A small image classifier, trained from scratch: trained on telescope images of galaxies (Galaxy Zoo DECaLS).
Rows from block 15, named by matrix and row number. Each number is 200 + 40 x the weight over the matrix's rms, rounded and kept within 0 to 999. All counts start at 0.
# b30: branch 2 3x3 conv (model.blocks.15.b3.0.weight, 180x120x3x3, standardized in use), inputs 48-55, a 3x3 kernel for each
b30.55,165,241,178,157,147,133,198,205,196,257,252,261,199,265,178,181,200,266,230,226,220,230,173,183,191,203,168,224,196,178,193,225,179,225,164,147,238,145,186,129,173,170,175,208,188,266,178,137,171,172,267,174,219,259,190,186,226,166,200,201,136,254,163,288,186,192,196,196,271,216,195,205
b30.56,163,207,186,161,268,238,99,176,202,202,155,176,165,185,220,166,171,241,236,244,213,210,204,212,220,194,218,206,181,171,172,238,197,165,248,205,124,180,191,168,253,248,149,179,211,196,220,220,179,191,212,195,170,204,215,174,174,151,183,276,157,213,268,148,211,180,215,212,220,210,240,233
b30.57,215,245,151,209,192,189,101,201,197,226,273,248,201,211,155,213,195,185,203,195,190,243,189,202,189,177,189,169,187,224,227,168,182,195,199,217,176,195,160,176,167,159,182,222,184,219,258,191,269,216,265,276,191,203,244,157,218,152,187,140,166,133,169,205,185,179,175,209,195,192,163,235
b30.58,204,186,211,190,183,198,262,175,145,217,267,195,232,185,224,220,171,184,224,139,178,190,252,276,208,222,200,210,231,235,167,175,238,168,203,110,192,184,222,165,141,149,227,198,232,207,187,249,186,210,237,175,165,268,221,226,251,218,117,108,228,146,152,236,199,226,198,195,128,135,231,181
b30.59,200,152,218,186,184,174,262,203,160,225,221,214,225,271,280,183,198,241,206,224,234,197,225,253,223,206,180,175,241,186,184,236,224,153,168,160,200,184,233,144,161,217,276,131,173,169,205,162,202,153,161,256,187,168,215,293,170,215,223,237,259,228,161,186,133,164,183,150,143,192,204,171
b30.60,232,232,248,207,127,211,207,130,226,181,154,221,210,182,193,285,231,230,179,155,193,200,193,227,194,238,151,256,214,212,190,160,199,255,199,231,170,143,205,206,181,218,224,171,174,121,198,192,191,206,251,201,189,201,229,213,239,195,155,140,214,131,195,240,252,181,217,224,210,191,187,198
b30.61,209,202,177,107,110,183,196,163,218,244,196,258,168,214,196,215,186,251,161,222,148,152,187,199,159,230,194,235,277,210,209,166,206,265,178,253,229,180,197,199,124,233,206,205,174,173,141,219,245,211,212,183,195,225,172,218,282,194,159,235,222,89,124,192,160,147,200,132,142,185,161,143
b30.62,153,230,124,221,252,244,180,202,213,176,212,179,189,223,169,167,239,224,192,187,204,184,139,214,177,207,270,225,236,199,192,238,189,149,271,244,177,291,201,149,286,316,192,169,217,245,283,225,195,203,196,213,174,190,183,174,120,149,216,214,188,252,271,210,190,252,239,128,237,268,234,266
b30.63,212,203,208,199,155,175,249,211,162,249,216,255,246,213,156,257,294,173,185,186,244,195,190,215,157,220,209,240,220,242,190,208,206,149,174,228,151,213,203,144,205,214,254,219,224,109,144,159,162,228,224,158,172,204,181,221,227,137,197,170,273,122,113,243,186,219,181,225,177,189,205,178
b30.64,227,203,235,216,139,174,138,216,223,244,186,158,152,158,180,201,221,140,265,201,184,205,209,244,201,178,190,192,182,237,233,202,221,191,179,175,281,224,217,232,251,228,215,216,204,194,223,230,269,178,256,226,173,234,256,227,211,241,161,187,205,213,159,209,247,175,178,170,215,188,195,257
b30.65,103,199,171,146,164,260,161,253,209,169,210,213,165,220,147,173,165,263,233,204,165,196,177,246,161,170,211,136,204,246,172,197,226,138,167,274,139,150,185,155,219,285,110,182,245,261,243,188,215,221,236,225,194,227,98,148,232,135,201,256,123,203,272,154,234,253,171,150,215,185,262,200
b30.66,183,155,190,136,159,211,138,206,210,133,198,254,166,205,167,192,181,203,171,210,231,199,224,253,224,216,213,178,199,191,243,176,233,175,200,225,121,224,204,168,203,239,151,157,217,244,220,215,233,226,159,217,182,239,227,177,205,196,183,237,64,185,192,222,238,230,204,198,180,155,160,247
b30.67,131,185,165,125,208,212,185,219,148,157,230,130,174,241,188,186,257,290,196,144,181,188,174,177,189,249,221,126,183,198,162,211,189,163,250,274,117,222,203,172,291,259,181,229,252,231,209,226,182,212,243,194,160,200,137,174,202,144,256,230,197,307,185,202,216,189,180,211,213,218,170,181
b30.68,225,204,200,203,207,219,172,188,147,231,205,215,236,173,237,220,173,175,213,190,169,189,233,254,231,171,172,184,235,234,219,252,168,221,215,211,151,176,212,239,155,175,197,175,157,210,212,167,215,164,210,261,221,205,230,232,262,159,147,222,240,211,175,251,174,156,190,179,196,174,241,210
b30.69,138,165,203,167,209,241,277,207,219,201,224,173,196,218,221,153,218,274,240,222,171,211,209,188,197,186,219,220,243,233,252,232,176,185,220,253,215,225,195,251,216,294,177,183,251,228,233,238,210,277,227,184,135,250,145,152,161,142,229,248,188,217,256,132,162,211,171,220,244,215,197,249
b30.70,214,188,191,146,220,201,160,150,225,178,187,192,226,167,136,207,177,216,207,202,172,202,141,159,203,149,198,200,180,197,190,225,215,151,177,217,208,206,181,222,184,258,114,205,225,180,184,190,178,184,229,142,214,253,164,174,194,224,203,233,181,190,200,219,215,178,207,199,253,190,227,209
b30.71,178,196,171,196,205,180,165,161,155,262,256,318,214,154,203,208,184,183,284,263,256,180,235,240,171,181,218,272,267,265,240,217,207,218,187,178,178,121,205,195,190,115,172,149,170,203,167,240,263,251,238,211,172,175,226,229,241,247,178,148,187,127,173,189,183,201,208,196,183,215,207,230
b30.72,230,185,196,223,125,218,240,152,196,229,190,235,209,124,236,212,230,272,235,194,176,214,151,183,205,176,195,180,225,111,211,205,221,245,213,244,213,262,219,225,203,136,199,186,149,190,186,196,218,209,195,205,225,166,246,151,276,202,149,222,137,175,184,196,196,201,231,243,220,210,163,226
b30.73,198,163,183,193,203,238,163,187,141,236,202,259,183,164,126,214,245,184,236,187,226,260,219,222,197,204,187,235,197,186,206,155,174,236,181,209,223,205,169,175,184,127,171,186,177,231,251,163,211,209,185,185,214,232,211,180,158,228,164,108,144,230,170,214,216,217,211,265,197,220,213,169
b30.74,187,231,143,207,216,170,158,166,199,156,193,183,193,229,222,192,210,229,218,221,189,167,211,191,206,233,244,222,223,203,184,247,194,165,259,263,135,243,233,150,249,288,125,215,215,234,250,233,232,195,256,194,231,203,89,197,173,128,271,231,182,239,192,133,224,238,200,164,253,202,237,175
b30.75,177,162,178,224,184,167,270,149,240,302,205,200,197,142,152,204,268,204,191,201,230,160,184,193,270,200,251,202,259,208,235,220,223,245,241,178,163,189,200,266,236,154,212,250,285,129,137,240,247,187,233,157,191,204,153,228,230,147,263,207,204,255,219,217,171,198,161,149,206,163,143,153
b30.76,219,194,226,202,230,229,114,163,209,212,228,206,197,218,191,217,194,223,191,187,224,167,199,179,279,192,229,243,223,194,214,196,211,252,224,287,215,98,179,296,135,134,185,134,143,244,205,230,212,193,155,196,188,182,224,204,225,169,241,166,174,184,264,209,222,221,153,188,255,225,214,238
b30.77,202,162,162,243,220,251,191,150,253,277,233,205,240,225,230,219,206,252,211,204,160,169,101,85,159,123,201,159,165,309,227,114,285,122,154,239,140,72,213,241,172,273,222,180,207,272,240,290,250,167,224,206,250,223,207,246,236,134,192,272,194,257,287,181,168,261,205,216,221,237,248,255
b30.78,156,226,159,189,260,172,192,241,206,195,213,200,165,266,235,162,226,243,231,204,197,181,216,188,204,223,206,148,213,166,220,165,176,174,244,203,154,207,177,179,308,289,156,182,264,196,249,213,244,268,229,177,191,201,184,210,179,176,238,227,153,209,241,200,204,218,170,138,211,201,221,157
b30.79,152,181,239,241,193,193,178,173,212,238,255,210,171,210,162,190,276,215,139,148,184,156,189,192,260,240,227,182,189,202,165,301,170,216,257,222,247,170,220,230,190,263,237,181,268,191,227,166,180,199,208,173,246,179,220,245,266,152,193,134,272,193,147,144,233,215,164,228,215,159,202,161
b30.80,139,209,222,172,195,125,190,174,158,195,196,178,220,225,206,184,208,236,196,216,214,175,197,228,205,186,235,191,164,154,224,239,231,169,223,186,208,181,149,205,206,108,185,115,155,212,175,201,217,168,214,209,193,229,199,164,215,185,178,202,157,219,191,185,239,177,224,208,190,221,240,164
b30.81,215,232,202,202,220,226,249,242,272,217,151,196,217,145,170,113,131,153,205,149,145,166,126,172,133,110,110,186,197,221,203,178,189,194,170,189,201,230,158,159,156,214,231,329,216,236,195,231,219,149,132,260,226,243,221,227,217,176,147,197,244,271,244,250,201,260,231,284,232,293,256,253
b30.82,162,169,217,128,144,200,150,128,240,178,240,236,156,221,196,187,190,222,170,202,203,160,191,255,212,213,224,224,256,216,255,250,293,172,244,162,128,117,200,143,191,163,137,219,179,274,169,204,225,182,191,278,252,171,202,243,221,193,129,163,123,172,190,228,253,209,237,157,156,253,142,189
b30.83,265,180,243,185,241,182,98,189,194,205,217,235,285,216,229,221,190,165,232,223,146,277,174,240,191,199,192,175,158,146,219,199,168,232,185,138,213,199,224,306,183,164,215,212,255,187,211,243,168,95,239,224,217,201,230,184,219,212,152,210,152,188,177,215,139,159,231,152,182,182,241,111
b30.84,217,181,184,246,177,232,194,158,162,256,206,212,171,136,194,273,196,216,208,234,212,192,120,221,246,176,225,218,245,197,190,162,155,287,217,194,223,205,245,257,242,168,149,210,176,146,159,183,200,212,182,128,248,193,260,188,150,140,230,185,236,243,129,161,267,177,189,270,220,184,180,202
b30.85,217,180,247,176,236,169,204,192,240,214,205,199,178,215,199,202,236,188,273,184,221,160,182,213,204,206,201,196,235,233,244,191,225,192,236,230,216,144,195,243,209,175,224,222,171,163,212,214,219,145,207,195,171,188,239,181,221,208,133,188,200,162,180,190,218,169,221,195,168,193,141,170
b30.86,201,225,194,194,191,179,204,228,180,177,163,252,115,215,194,161,234,207,144,190,201,181,188,156,113,178,305,171,198,181,183,218,223,158,212,257,201,246,253,100,198,303,124,189,161,230,224,301,169,237,188,181,223,163,166,236,230,160,229,231,148,256,250,198,246,229,246,222,169,258,164,199
b30.87,148,192,170,162,229,170,200,240,186,214,263,185,180,217,177,149,198,227,222,223,224,222,219,204,206,192,185,209,181,247,159,197,178,217,168,249,121,229,184,163,193,132,205,211,225,242,161,123,168,168,231,244,255,177,144,189,228,150,138,199,138,203,228,198,226,199,191,194,160,247,213,238
b30.88,283,213,149,213,230,225,187,201,192,235,238,289,163,197,153,201,251,134,215,183,260,235,274,125,250,203,170,240,207,264,209,192,178,169,156,201,253,109,150,236,118,136,225,188,177,183,187,162,208,205,168,235,210,223,227,176,228,240,133,127,181,184,125,205,277,175,183,226,196,184,177,206
b30.89,233,211,253,189,177,242,105,160,221,228,192,107,269,212,194,256,198,229,183,213,159,221,94,194,207,194,232,225,151,184,160,222,239,220,179,274,240,248,287,222,139,141,229,253,261,200,112,183,249,160,191,243,198,206,250,247,207,249,155,241,214,208,267,177,195,179,145,182,180,237,294,180
b30.90,246,191,198,204,227,163,149,172,124,191,162,234,184,178,182,250,284,220,209,219,170,191,239,185,183,240,258,224,235,131,240,182,255,255,240,226,145,205,173,190,203,256,224,282,246,217,193,227,225,197,222,194,207,208,179,254,161,269,177,214,298,235,155,227,193,185,184,159,180,130,181,207
b30.91,214,210,195,154,225,254,230,136,257,223,121,234,216,169,167,194,146,159,197,136,245,199,196,126,217,218,157,194,168,239,207,171,197,229,161,107,273,158,167,316,139,116,165,160,107,224,203,181,227,137,209,255,122,194,200,182,244,224,181,201,137,127,151,212,221,228,241,235,241,214,211,216
b30.92,171,197,251,207,182,210,147,178,224,194,177,175,192,246,222,167,152,216,142,192,211,196,227,184,252,213,177,176,156,182,191,208,247,170,217,151,182,184,211,211,199,198,187,129,168,215,169,252,233,174,182,229,233,166,117,151,198,205,169,209,188,166,233,206,210,253,167,212,207,222,206,186
b30.93,200,224,211,246,188,204,177,160,197,231,248,265,203,205,240,194,181,160,221,182,232,215,175,249,203,217,167,220,193,256,218,255,262,242,250,196,262,191,138,237,142,135,180,228,216,199,209,64,215,189,170,279,158,218,247,210,192,206,151,151,166,186,175,223,254,163,179,226,177,223,202,136
b30.94,223,207,180,115,172,148,221,250,164,180,168,214,253,205,221,97,240,195,199,174,282,231,219,175,206,172,211,198,149,231,248,231,313,189,125,168,165,210,202,149,196,178,204,269,202,188,147,142,210,180,213,237,227,222,219,235,226,201,172,188,190,234,122,243,261,229,175,221,175,193,264,168
b30.95,152,307,277,179,168,228,150,160,195,217,203,229,174,99,227,150,182,159,228,191,119,168,179,249,215,198,221,202,208,215,156,159,215,167,162,234,142,188,218,210,170,192,259,135,184,192,216,225,180,197,211,217,159,221,220,213,174,185,162,262,233,172,184,244,155,181,217,176,162,150,142,173
b30.96,180,272,182,123,213,321,155,228,263,246,218,199,200,209,207,182,178,233,213,228,201,187,225,223,193,212,257,185,209,180,169,188,236,226,238,226,153,209,189,79,216,295,157,167,213,206,194,224,207,204,243,223,155,168,136,202,207,125,232,301,124,159,236,218,209,204,191,175,175,221,202,178
b30.97,146,126,228,158,181,230,267,164,114,223,267,199,175,204,175,274,274,234,191,270,198,202,198,217,230,265,208,220,245,214,247,204,205,267,216,226,156,201,165,155,287,208,243,232,238,221,156,150,260,218,235,187,198,158,140,216,282,181,204,226,261,226,188,176,182,237,199,214,225,165,163,157
b30.98,216,239,135,173,134,201,197,181,215,216,257,164,237,162,155,203,181,210,252,237,174,242,187,166,217,206,165,180,144,242,207,176,218,231,235,214,210,203,175,234,166,220,214,227,208,270,236,189,205,201,151,269,191,214,231,255,193,173,182,168,181,279,181,221,216,179,192,211,174,144,247,172
b30.99,182,226,230,176,205,232,257,208,214,209,205,126,166,156,191,268,180,123,221,187,163,255,212,245,160,236,178,203,155,125,171,129,179,281,250,139,162,210,213,173,61,147,260,288,259,225,177,236,215,182,215,179,247,230,184,247,189,184,184,206,253,217,190,166,134,153,230,228,188,225,183,197
b30.100,187,207,203,160,207,197,218,173,159,226,220,217,214,215,167,224,220,249,195,176,234,186,176,230,193,178,151,253,203,192,180,147,177,237,223,231,223,197,168,217,147,170,189,257,245,246,198,163,240,192,163,230,186,201,213,193,254,223,112,184,208,194,221,275,234,222,154,207,309,232,217,276
b30.101,186,203,169,255,195,230,153,235,162,289,218,181,225,194,223,229,243,232,206,222,141,216,145,168,211,197,202,178,190,219,134,133,169,208,203,201,226,157,190,329,232,274,168,128,185,223,266,247,215,207,224,193,215,174,188,178,144,203,179,278,278,165,253,135,166,209,170,230,180,179,182,202
b30.102,268,201,181,176,182,194,203,233,197,185,162,212,221,156,176,241,280,159,201,187,204,194,180,207,208,137,120,267,125,222,216,203,204,237,166,183,247,195,223,210,217,158,237,262,226,218,154,196,196,173,220,176,189,296,230,208,256,231,226,196,197,171,201,264,214,209,190,148,206,194,203,232
b30.103,151,285,183,157,211,259,213,168,286,233,167,206,189,174,121,147,180,177,231,190,162,184,134,132,191,100,149,196,233,201,156,212,201,217,202,257,229,231,155,231,204,158,245,214,268,217,187,192,186,139,133,243,219,249,143,208,228,179,200,204,178,218,271,253,200,251,139,180,200,261,247,250
b30.104,161,172,141,173,177,141,220,195,116,174,178,153,203,244,147,251,205,321,266,174,164,172,204,187,226,156,223,177,216,224,155,199,191,186,265,286,187,165,169,193,298,238,147,224,221,183,193,235,213,192,234,226,185,194,173,179,180,215,305,247,161,235,195,175,236,197,217,198,183,217,190,164
b30.105,234,201,193,126,183,168,197,243,224,175,205,225,209,216,238,156,148,145,169,251,169,197,178,185,170,106,174,201,191,183,243,217,234,217,167,185,182,147,131,181,74,119,289,223,256,213,205,269,194,183,165,233,243,275,156,182,142,209,187,196,235,168,187,193,218,226,213,208,156,208,232,191
b30.106,227,244,191,189,218,188,238,219,209,201,191,226,152,129,123,216,183,196,222,236,234,195,226,172,162,274,193,215,210,161,227,110,209,209,218,159,190,191,188,200,183,145,271,266,195,202,209,230,210,211,178,252,195,153,221,185,183,119,145,171,280,215,164,152,178,220,228,217,165,127,158,167
b30.107,195,208,246,196,187,177,209,156,196,202,204,244,196,206,218,213,216,200,221,176,191,203,172,197,177,217,172,158,174,218,207,151,263,208,203,218,161,197,230,185,133,288,266,161,184,171,237,217,172,198,168,285,215,189,137,199,201,98,185,193,135,180,194,221,203,160,197,256,208,170,150,181
b30.108,178,165,203,174,151,234,163,126,211,166,238,190,181,258,243,124,179,161,197,196,193,196,205,219,206,167,173,171,176,232,212,222,191,192,210,161,181,135,147,171,166,123,193,204,171,219,181,123,222,260,191,306,313,283,228,226,166,131,217,117,208,125,153,221,180,214,192,228,217,239,151,128
b30.109,227,184,248,187,169,241,239,138,129,257,221,162,132,113,198,238,209,200,225,173,171,189,213,150,226,249,223,213,216,208,152,145,173,250,287,170,174,160,241,162,171,185,343,252,201,160,221,205,219,215,170,247,202,215,159,184,185,205,220,184,221,222,175,219,181,221,212,251,164,153,204,231
b30.110,262,163,250,162,161,194,248,223,269,197,241,247,151,125,127,252,272,213,146,199,259,239,206,199,215,209,207,205,279,154,121,188,185,180,203,179,113,192,259,202,197,235,260,234,255,166,133,132,256,207,205,144,154,129,205,230,213,172,194,206,227,208,219,191,223,145,204,216,206,168,185,215
b30.111,142,211,211,192,170,180,147,212,154,196,130,198,199,189,195,195,250,185,150,185,210,189,217,240,154,230,201,182,190,184,183,193,184,209,247,197,165,222,243,227,183,209,210,188,182,194,208,138,262,197,225,203,251,193,179,200,225,228,172,215,135,147,189,191,172,165,178,180,158,262,211,221
b30.112,250,203,121,176,182,187,187,216,209,204,270,207,233,238,186,273,221,182,193,237,248,174,191,209,150,188,216,230,141,197,234,225,214,241,180,201,229,244,192,205,173,150,175,123,153,225,189,239,165,217,256,202,226,187,223,147,215,196,157,162,160,119,162,229,235,204,245,191,157,220,224,239
b30.113,188,195,129,227,229,184,233,312,202,217,217,185,221,150,173,118,204,278,204,138,199,197,154,119,185,174,196,219,216,162,195,282,182,158,237,207,160,251,228,126,322,239,215,244,310,221,230,215,244,212,228,201,192,238,193,208,187,166,237,235,178,267,237,166,165,186,218,176,181,232,215,225
b30.114,195,300,271,124,205,195,174,193,191,205,241,316,154,199,201,300,186,219,220,203,271,165,239,188,207,181,221,214,220,220,194,183,275,227,208,196,177,203,179,195,198,212,167,176,232,260,224,200,218,182,105,193,229,210,227,197,174,187,210,231,156,220,213,215,214,220,228,233,216,232,166,207
b30.115,182,176,186,148,136,122,161,164,210,186,190,255,153,259,219,156,241,160,190,194,242,205,268,194,163,170,173,252,225,237,196,210,220,208,184,223,213,137,177,148,197,165,202,187,187,189,220,202,230,181,241,325,263,164,189,197,264,125,129,222,180,128,243,191,215,245,249,205,173,153,188,206
b30.116,147,184,195,186,190,179,252,241,223,210,185,193,223,166,194,279,254,239,240,185,227,199,132,227,202,208,168,244,157,203,199,216,208,246,184,220,177,156,206,230,201,259,226,201,198,166,218,177,216,236,222,204,126,200,175,140,203,178,142,214,262,179,190,138,198,208,202,194,239,214,216,188
b30.117,174,197,90,229,191,268,213,217,193,231,180,174,154,178,165,153,298,274,233,231,181,166,152,143,141,282,253,192,180,180,202,186,187,163,246,198,169,244,179,119,264,255,163,219,206,225,228,284,167,260,243,168,198,234,186,162,200,208,298,209,212,307,283,182,206,278,244,174,211,259,150,234
b30.118,216,190,192,174,169,146,172,204,252,221,240,202,209,163,161,186,162,56,282,241,200,221,179,178,165,224,134,181,234,203,223,208,146,209,163,181,235,235,183,235,178,179,161,265,215,289,226,190,191,160,196,223,229,189,189,271,196,152,170,194,219,227,190,163,148,296,153,140,239,226,160,212
b30.119,184,224,164,214,185,171,150,193,270,280,252,148,222,191,176,148,193,175,217,227,180,267,203,174,167,218,197,182,243,183,166,187,218,155,186,241,154,219,210,168,179,196,165,204,246,191,233,202,133,155,172,197,220,235,167,175,190,156,157,179,177,205,268,195,132,205,187,198,220,290,222,275
b30.120,179,240,188,254,243,221,178,162,211,203,251,239,195,206,164,191,141,179,152,268,194,211,186,175,205,184,177,222,197,259,126,181,160,242,193,167,190,190,232,186,194,163,90,147,229,209,229,155,212,169,193,216,209,207,301,190,176,200,200,198,209,156,178,182,210,157,231,162,208,197,164,165
b30.121,225,145,223,193,250,163,212,200,177,148,197,187,162,222,240,256,220,197,193,182,254,211,185,175,185,155,126,184,205,255,237,209,200,247,210,180,277,131,199,230,180,140,167,243,178,144,232,182,221,200,208,266,251,183,232,172,208,248,165,177,126,126,220,269,216,172,206,220,221,201,230,208
b30.122,149,182,155,182,225,267,234,220,182,208,186,138,174,165,176,199,211,302,163,198,160,236,178,143,198,196,289,165,195,284,173,218,150,149,235,248,183,182,163,113,251,263,102,185,249,214,215,248,216,230,238,207,202,198,132,191,211,157,240,246,95,212,253,234,180,235,249,129,150,270,221,169
b30.123,206,200,234,228,164,156,210,161,147,187,229,203,198,149,161,232,290,253,202,176,229,104,148,148,225,188,204,238,186,158,160,194,202,277,240,234,183,204,257,178,257,206,197,158,239,173,199,206,252,259,262,113,186,205,178,210,186,205,205,255,196,180,170,174,222,225,215,184,168,136,153,174
b30.124,186,188,143,143,154,183,198,193,179,194,193,167,182,179,189,210,258,260,241,259,218,234,193,136,186,186,194,216,194,161,221,189,222,244,260,189,226,226,165,231,222,190,182,229,234,217,212,167,261,156,226,133,193,202,201,123,194,220,245,153,232,227,158,180,170,214,185,192,247,281,128,207
b30.125,240,170,181,209,237,200,256,230,175,195,177,182,172,162,196,257,213,203,180,212,192,199,189,155,244,193,250,151,208,198,177,228,155,215,239,252,150,194,183,165,210,235,269,193,227,194,196,156,229,267,243,213,203,194,182,204,188,233,178,201,246,275,205,151,163,246,184,197,152,173,167,223
b30.126,256,179,117,236,257,260,205,255,250,140,187,149,174,192,104,178,204,232,154,179,164,117,87,36,94,225,171,214,219,168,204,264,171,141,229,232,166,215,232,178,275,275,229,277,244,223,248,230,200,241,254,161,186,184,189,225,173,166,290,179,162,328,235,295,200,207,244,181,224,253,170,192
b30.127,214,251,266,200,181,140,194,125,172,203,163,239,146,167,249,164,225,198,174,186,201,156,183,216,136,169,200,172,115,220,175,217,205,236,233,204,142,193,241,187,206,206,197,184,191,201,152,239,195,194,164,304,244,266,165,240,208,215,210,228,197,142,181,248,215,109,254,158,228,200,236,203
b30.128,153,235,158,187,206,257,138,190,196,203,215,248,165,227,205,162,185,210,228,227,174,266,228,183,230,194,243,179,253,260,205,207,226,123,154,252,157,142,178,133,229,214,150,258,244,133,193,223,180,153,183,176,177,154,119,206,210,125,183,233,125,214,242,217,231,225,186,151,176,247,218,223
b30.129,176,170,132,217,117,195,195,153,219,156,216,272,256,188,124,157,234,209,226,197,234,154,240,201,177,186,194,179,208,245,229,199,194,225,207,209,169,207,232,256,199,183,158,227,220,233,209,214,173,198,187,206,182,203,239,154,187,232,169,233,140,193,195,213,230,188,219,195,219,199,242,212
b30.130,212,159,202,218,210,193,175,187,209,234,162,232,202,188,264,174,257,217,184,218,213,175,185,225,196,224,279,131,217,230,171,172,248,168,229,204,137,108,240,208,125,204,156,147,218,210,184,235,220,181,208,223,178,204,100,197,231,168,169,241,159,157,262,193,230,191,231,182,246,257,219,209
b30.131,171,287,201,190,240,157,208,207,234,283,219,200,188,167,205,144,207,257,244,234,216,204,216,171,237,219,153,297,248,236,194,260,209,206,150,224,207,165,172,163,188,195,144,208,209,150,192,168,156,173,249,284,155,182,186,155,202,172,140,210,198,178,126,236,202,260,236,194,205,222,275,205
b30.132,178,262,181,167,169,199,128,125,188,231,185,165,205,203,236,220,162,217,192,193,200,122,132,199,231,199,151,195,165,218,188,204,202,245,263,193,229,165,216,258,201,162,241,173,202,184,214,157,240,189,217,217,175,231,227,157,280,204,125,195,166,165,243,203,195,204,227,241,183,200,241,157
b30.133,145,247,217,203,251,210,110,197,239,234,181,208,209,183,195,227,253,158,171,152,199,206,207,190,298,220,225,190,237,194,210,234,173,255,183,138,163,264,212,190,255,193,203,198,166,169,196,276,194,196,209,147,202,215,144,239,179,192,207,137,240,250,190,128,200,180,145,139,161,199,216,243
b30.134,149,171,170,162,207,230,197,237,259,187,166,177,211,235,258,172,216,262,208,198,215,247,206,197,186,221,230,162,241,188,196,225,256,147,197,268,159,247,223,154,235,250,86,140,218,255,214,254,243,186,229,188,207,222,104,231,202,178,232,263,131,216,247,162,204,198,177,198,187,209,191,203
b30.135,240,206,160,238,125,139,253,177,229,208,174,202,220,190,207,205,181,162,223,174,186,256,212,185,212,201,159,234,221,226,169,237,200,218,199,194,215,167,155,156,137,156,149,216,246,215,193,219,167,150,208,204,169,142,134,173,233,227,181,194,204,215,151,186,243,154,199,224,246,247,148,244
b30.136,194,182,221,174,246,180,260,190,164,257,237,161,226,208,210,172,167,100,218,160,195,179,215,253,203,160,224,199,159,209,110,135,184,200,244,203,193,129,177,151,152,145,262,291,203,252,176,251,172,268,180,220,246,262,219,171,196,152,78,188,234,207,154,202,178,217,175,188,121,160,220,178
b30.137,191,208,200,167,214,219,148,167,239,220,211,219,212,228,216,175,253,310,247,191,202,175,198,169,186,250,224,182,215,257,167,241,181,133,191,271,238,197,165,145,295,323,176,193,273,150,179,205,235,244,263,241,209,180,174,140,172,152,256,166,125,226,246,175,246,194,146,193,219,246,181,227
b30.138,203,174,204,223,247,221,287,237,232,199,248,202,178,188,206,293,268,186,210,219,203,178,206,165,263,236,199,207,204,199,186,182,190,264,253,197,97,208,149,206,153,115,197,276,194,202,169,90,223,297,253,223,188,208,224,244,272,253,232,221,286,216,185,168,169,193,185,185,195,24,164,166
b30.139,245,230,233,176,221,147,200,156,183,207,171,244,192,164,224,217,242,163,210,215,141,146,250,165,158,243,167,218,155,253,187,166,224,220,200,192,180,159,166,152,197,161,236,188,201,195,151,158,234,198,185,247,228,254,234,130,153,209,165,204,241,183,201,206,232,184,217,245,185,231,151,213
b30.140,152,217,187,167,209,162,127,186,198,197,201,264,205,266,239,244,182,201,189,177,200,148,186,250,167,205,150,160,231,223,206,200,204,165,220,174,161,172,216,97,179,145,201,155,152,226,175,162,223,168,165,324,232,204,240,226,186,178,125,100,203,164,150,279,214,217,234,239,188,244,230,232
b30.141,198,212,201,226,214,240,161,294,196,148,110,193,216,154,208,184,198,198,210,102,182,179,126,118,227,176,187,183,233,206,154,229,210,176,209,191,160,238,262,130,204,224,148,193,242,269,235,220,248,213,189,160,171,213,162,184,195,138,234,200,148,251,273,232,192,204,225,224,205,252,174,209
b30.142,143,219,170,171,185,260,138,209,208,220,200,207,198,251,204,241,237,260,265,247,231,308,191,245,225,203,260,241,206,224,211,266,221,111,207,205,130,244,203,146,236,298,164,197,215,224,247,228,240,220,278,224,255,232,111,185,146,116,200,229,126,214,224,143,195,253,192,142,232,206,208,228
b30.143,207,242,157,232,210,209,331,152,175,183,226,211,160,127,198,286,247,200,156,195,182,137,164,216,218,214,143,206,188,211,219,214,203,249,229,171,181,135,199,190,159,166,260,202,195,142,160,163,198,178,198,207,193,162,235,277,233,156,138,135,246,197,159,199,137,202,196,135,174,166,244,213
b30.144,171,202,243,164,169,199,179,166,228,209,177,172,206,142,106,171,171,141,211,192,186,200,209,135,198,210,219,202,164,173,238,205,209,261,148,232,182,141,171,204,97,159,195,219,146,256,182,224,217,112,169,182,212,273,217,206,240,233,194,160,191,184,198,190,229,256,192,256,144,173,291,223
b30.145,212,238,157,175,204,204,178,207,272,181,205,201,154,206,194,220,178,199,171,175,195,244,176,229,203,194,207,199,194,213,193,228,228,224,183,226,162,123,200,199,210,166,123,160,259,179,180,170,194,187,174,161,209,209,192,163,227,157,197,195,163,229,224,174,157,235,237,200,178,238,217,175
b30.146,159,202,222,200,156,167,228,204,191,242,199,198,266,227,217,183,190,171,248,214,141,213,208,210,156,221,212,175,178,201,218,183,222,230,193,160,218,201,171,192,140,90,147,158,196,210,222,128,178,136,197,199,244,244,210,113,166,207,198,164,224,187,131,226,154,236,200,230,195,272,204,279
b30.147,125,220,171,159,230,314,174,211,265,241,204,172,271,175,213,127,185,245,201,237,209,209,172,185,209,189,190,156,213,252,188,219,188,189,219,278,158,160,184,94,217,257,152,141,220,199,160,287,194,272,282,213,174,253,136,147,194,116,214,326,101,185,275,234,155,273,244,208,199,214,269,230
b30.148,200,223,127,256,167,230,334,228,204,161,219,219,158,160,217,239,235,220,210,189,201,176,178,191,195,219,273,193,175,205,171,192,133,199,193,234,164,234,200,131,250,267,223,295,217,166,179,203,179,245,223,181,132,168,175,266,183,180,216,234,237,212,212,202,174,199,246,185,122,206,210,157
b30.149,211,226,124,162,194,207,146,174,198,185,219,206,178,218,187,165,193,240,175,259,253,210,272,174,220,192,245,207,226,215,173,238,180,96,161,221,158,176,149,132,272,237,131,166,224,196,197,207,206,211,243,208,183,134,162,202,138,144,213,175,152,235,290,197,238,235,171,185,120,273,153,192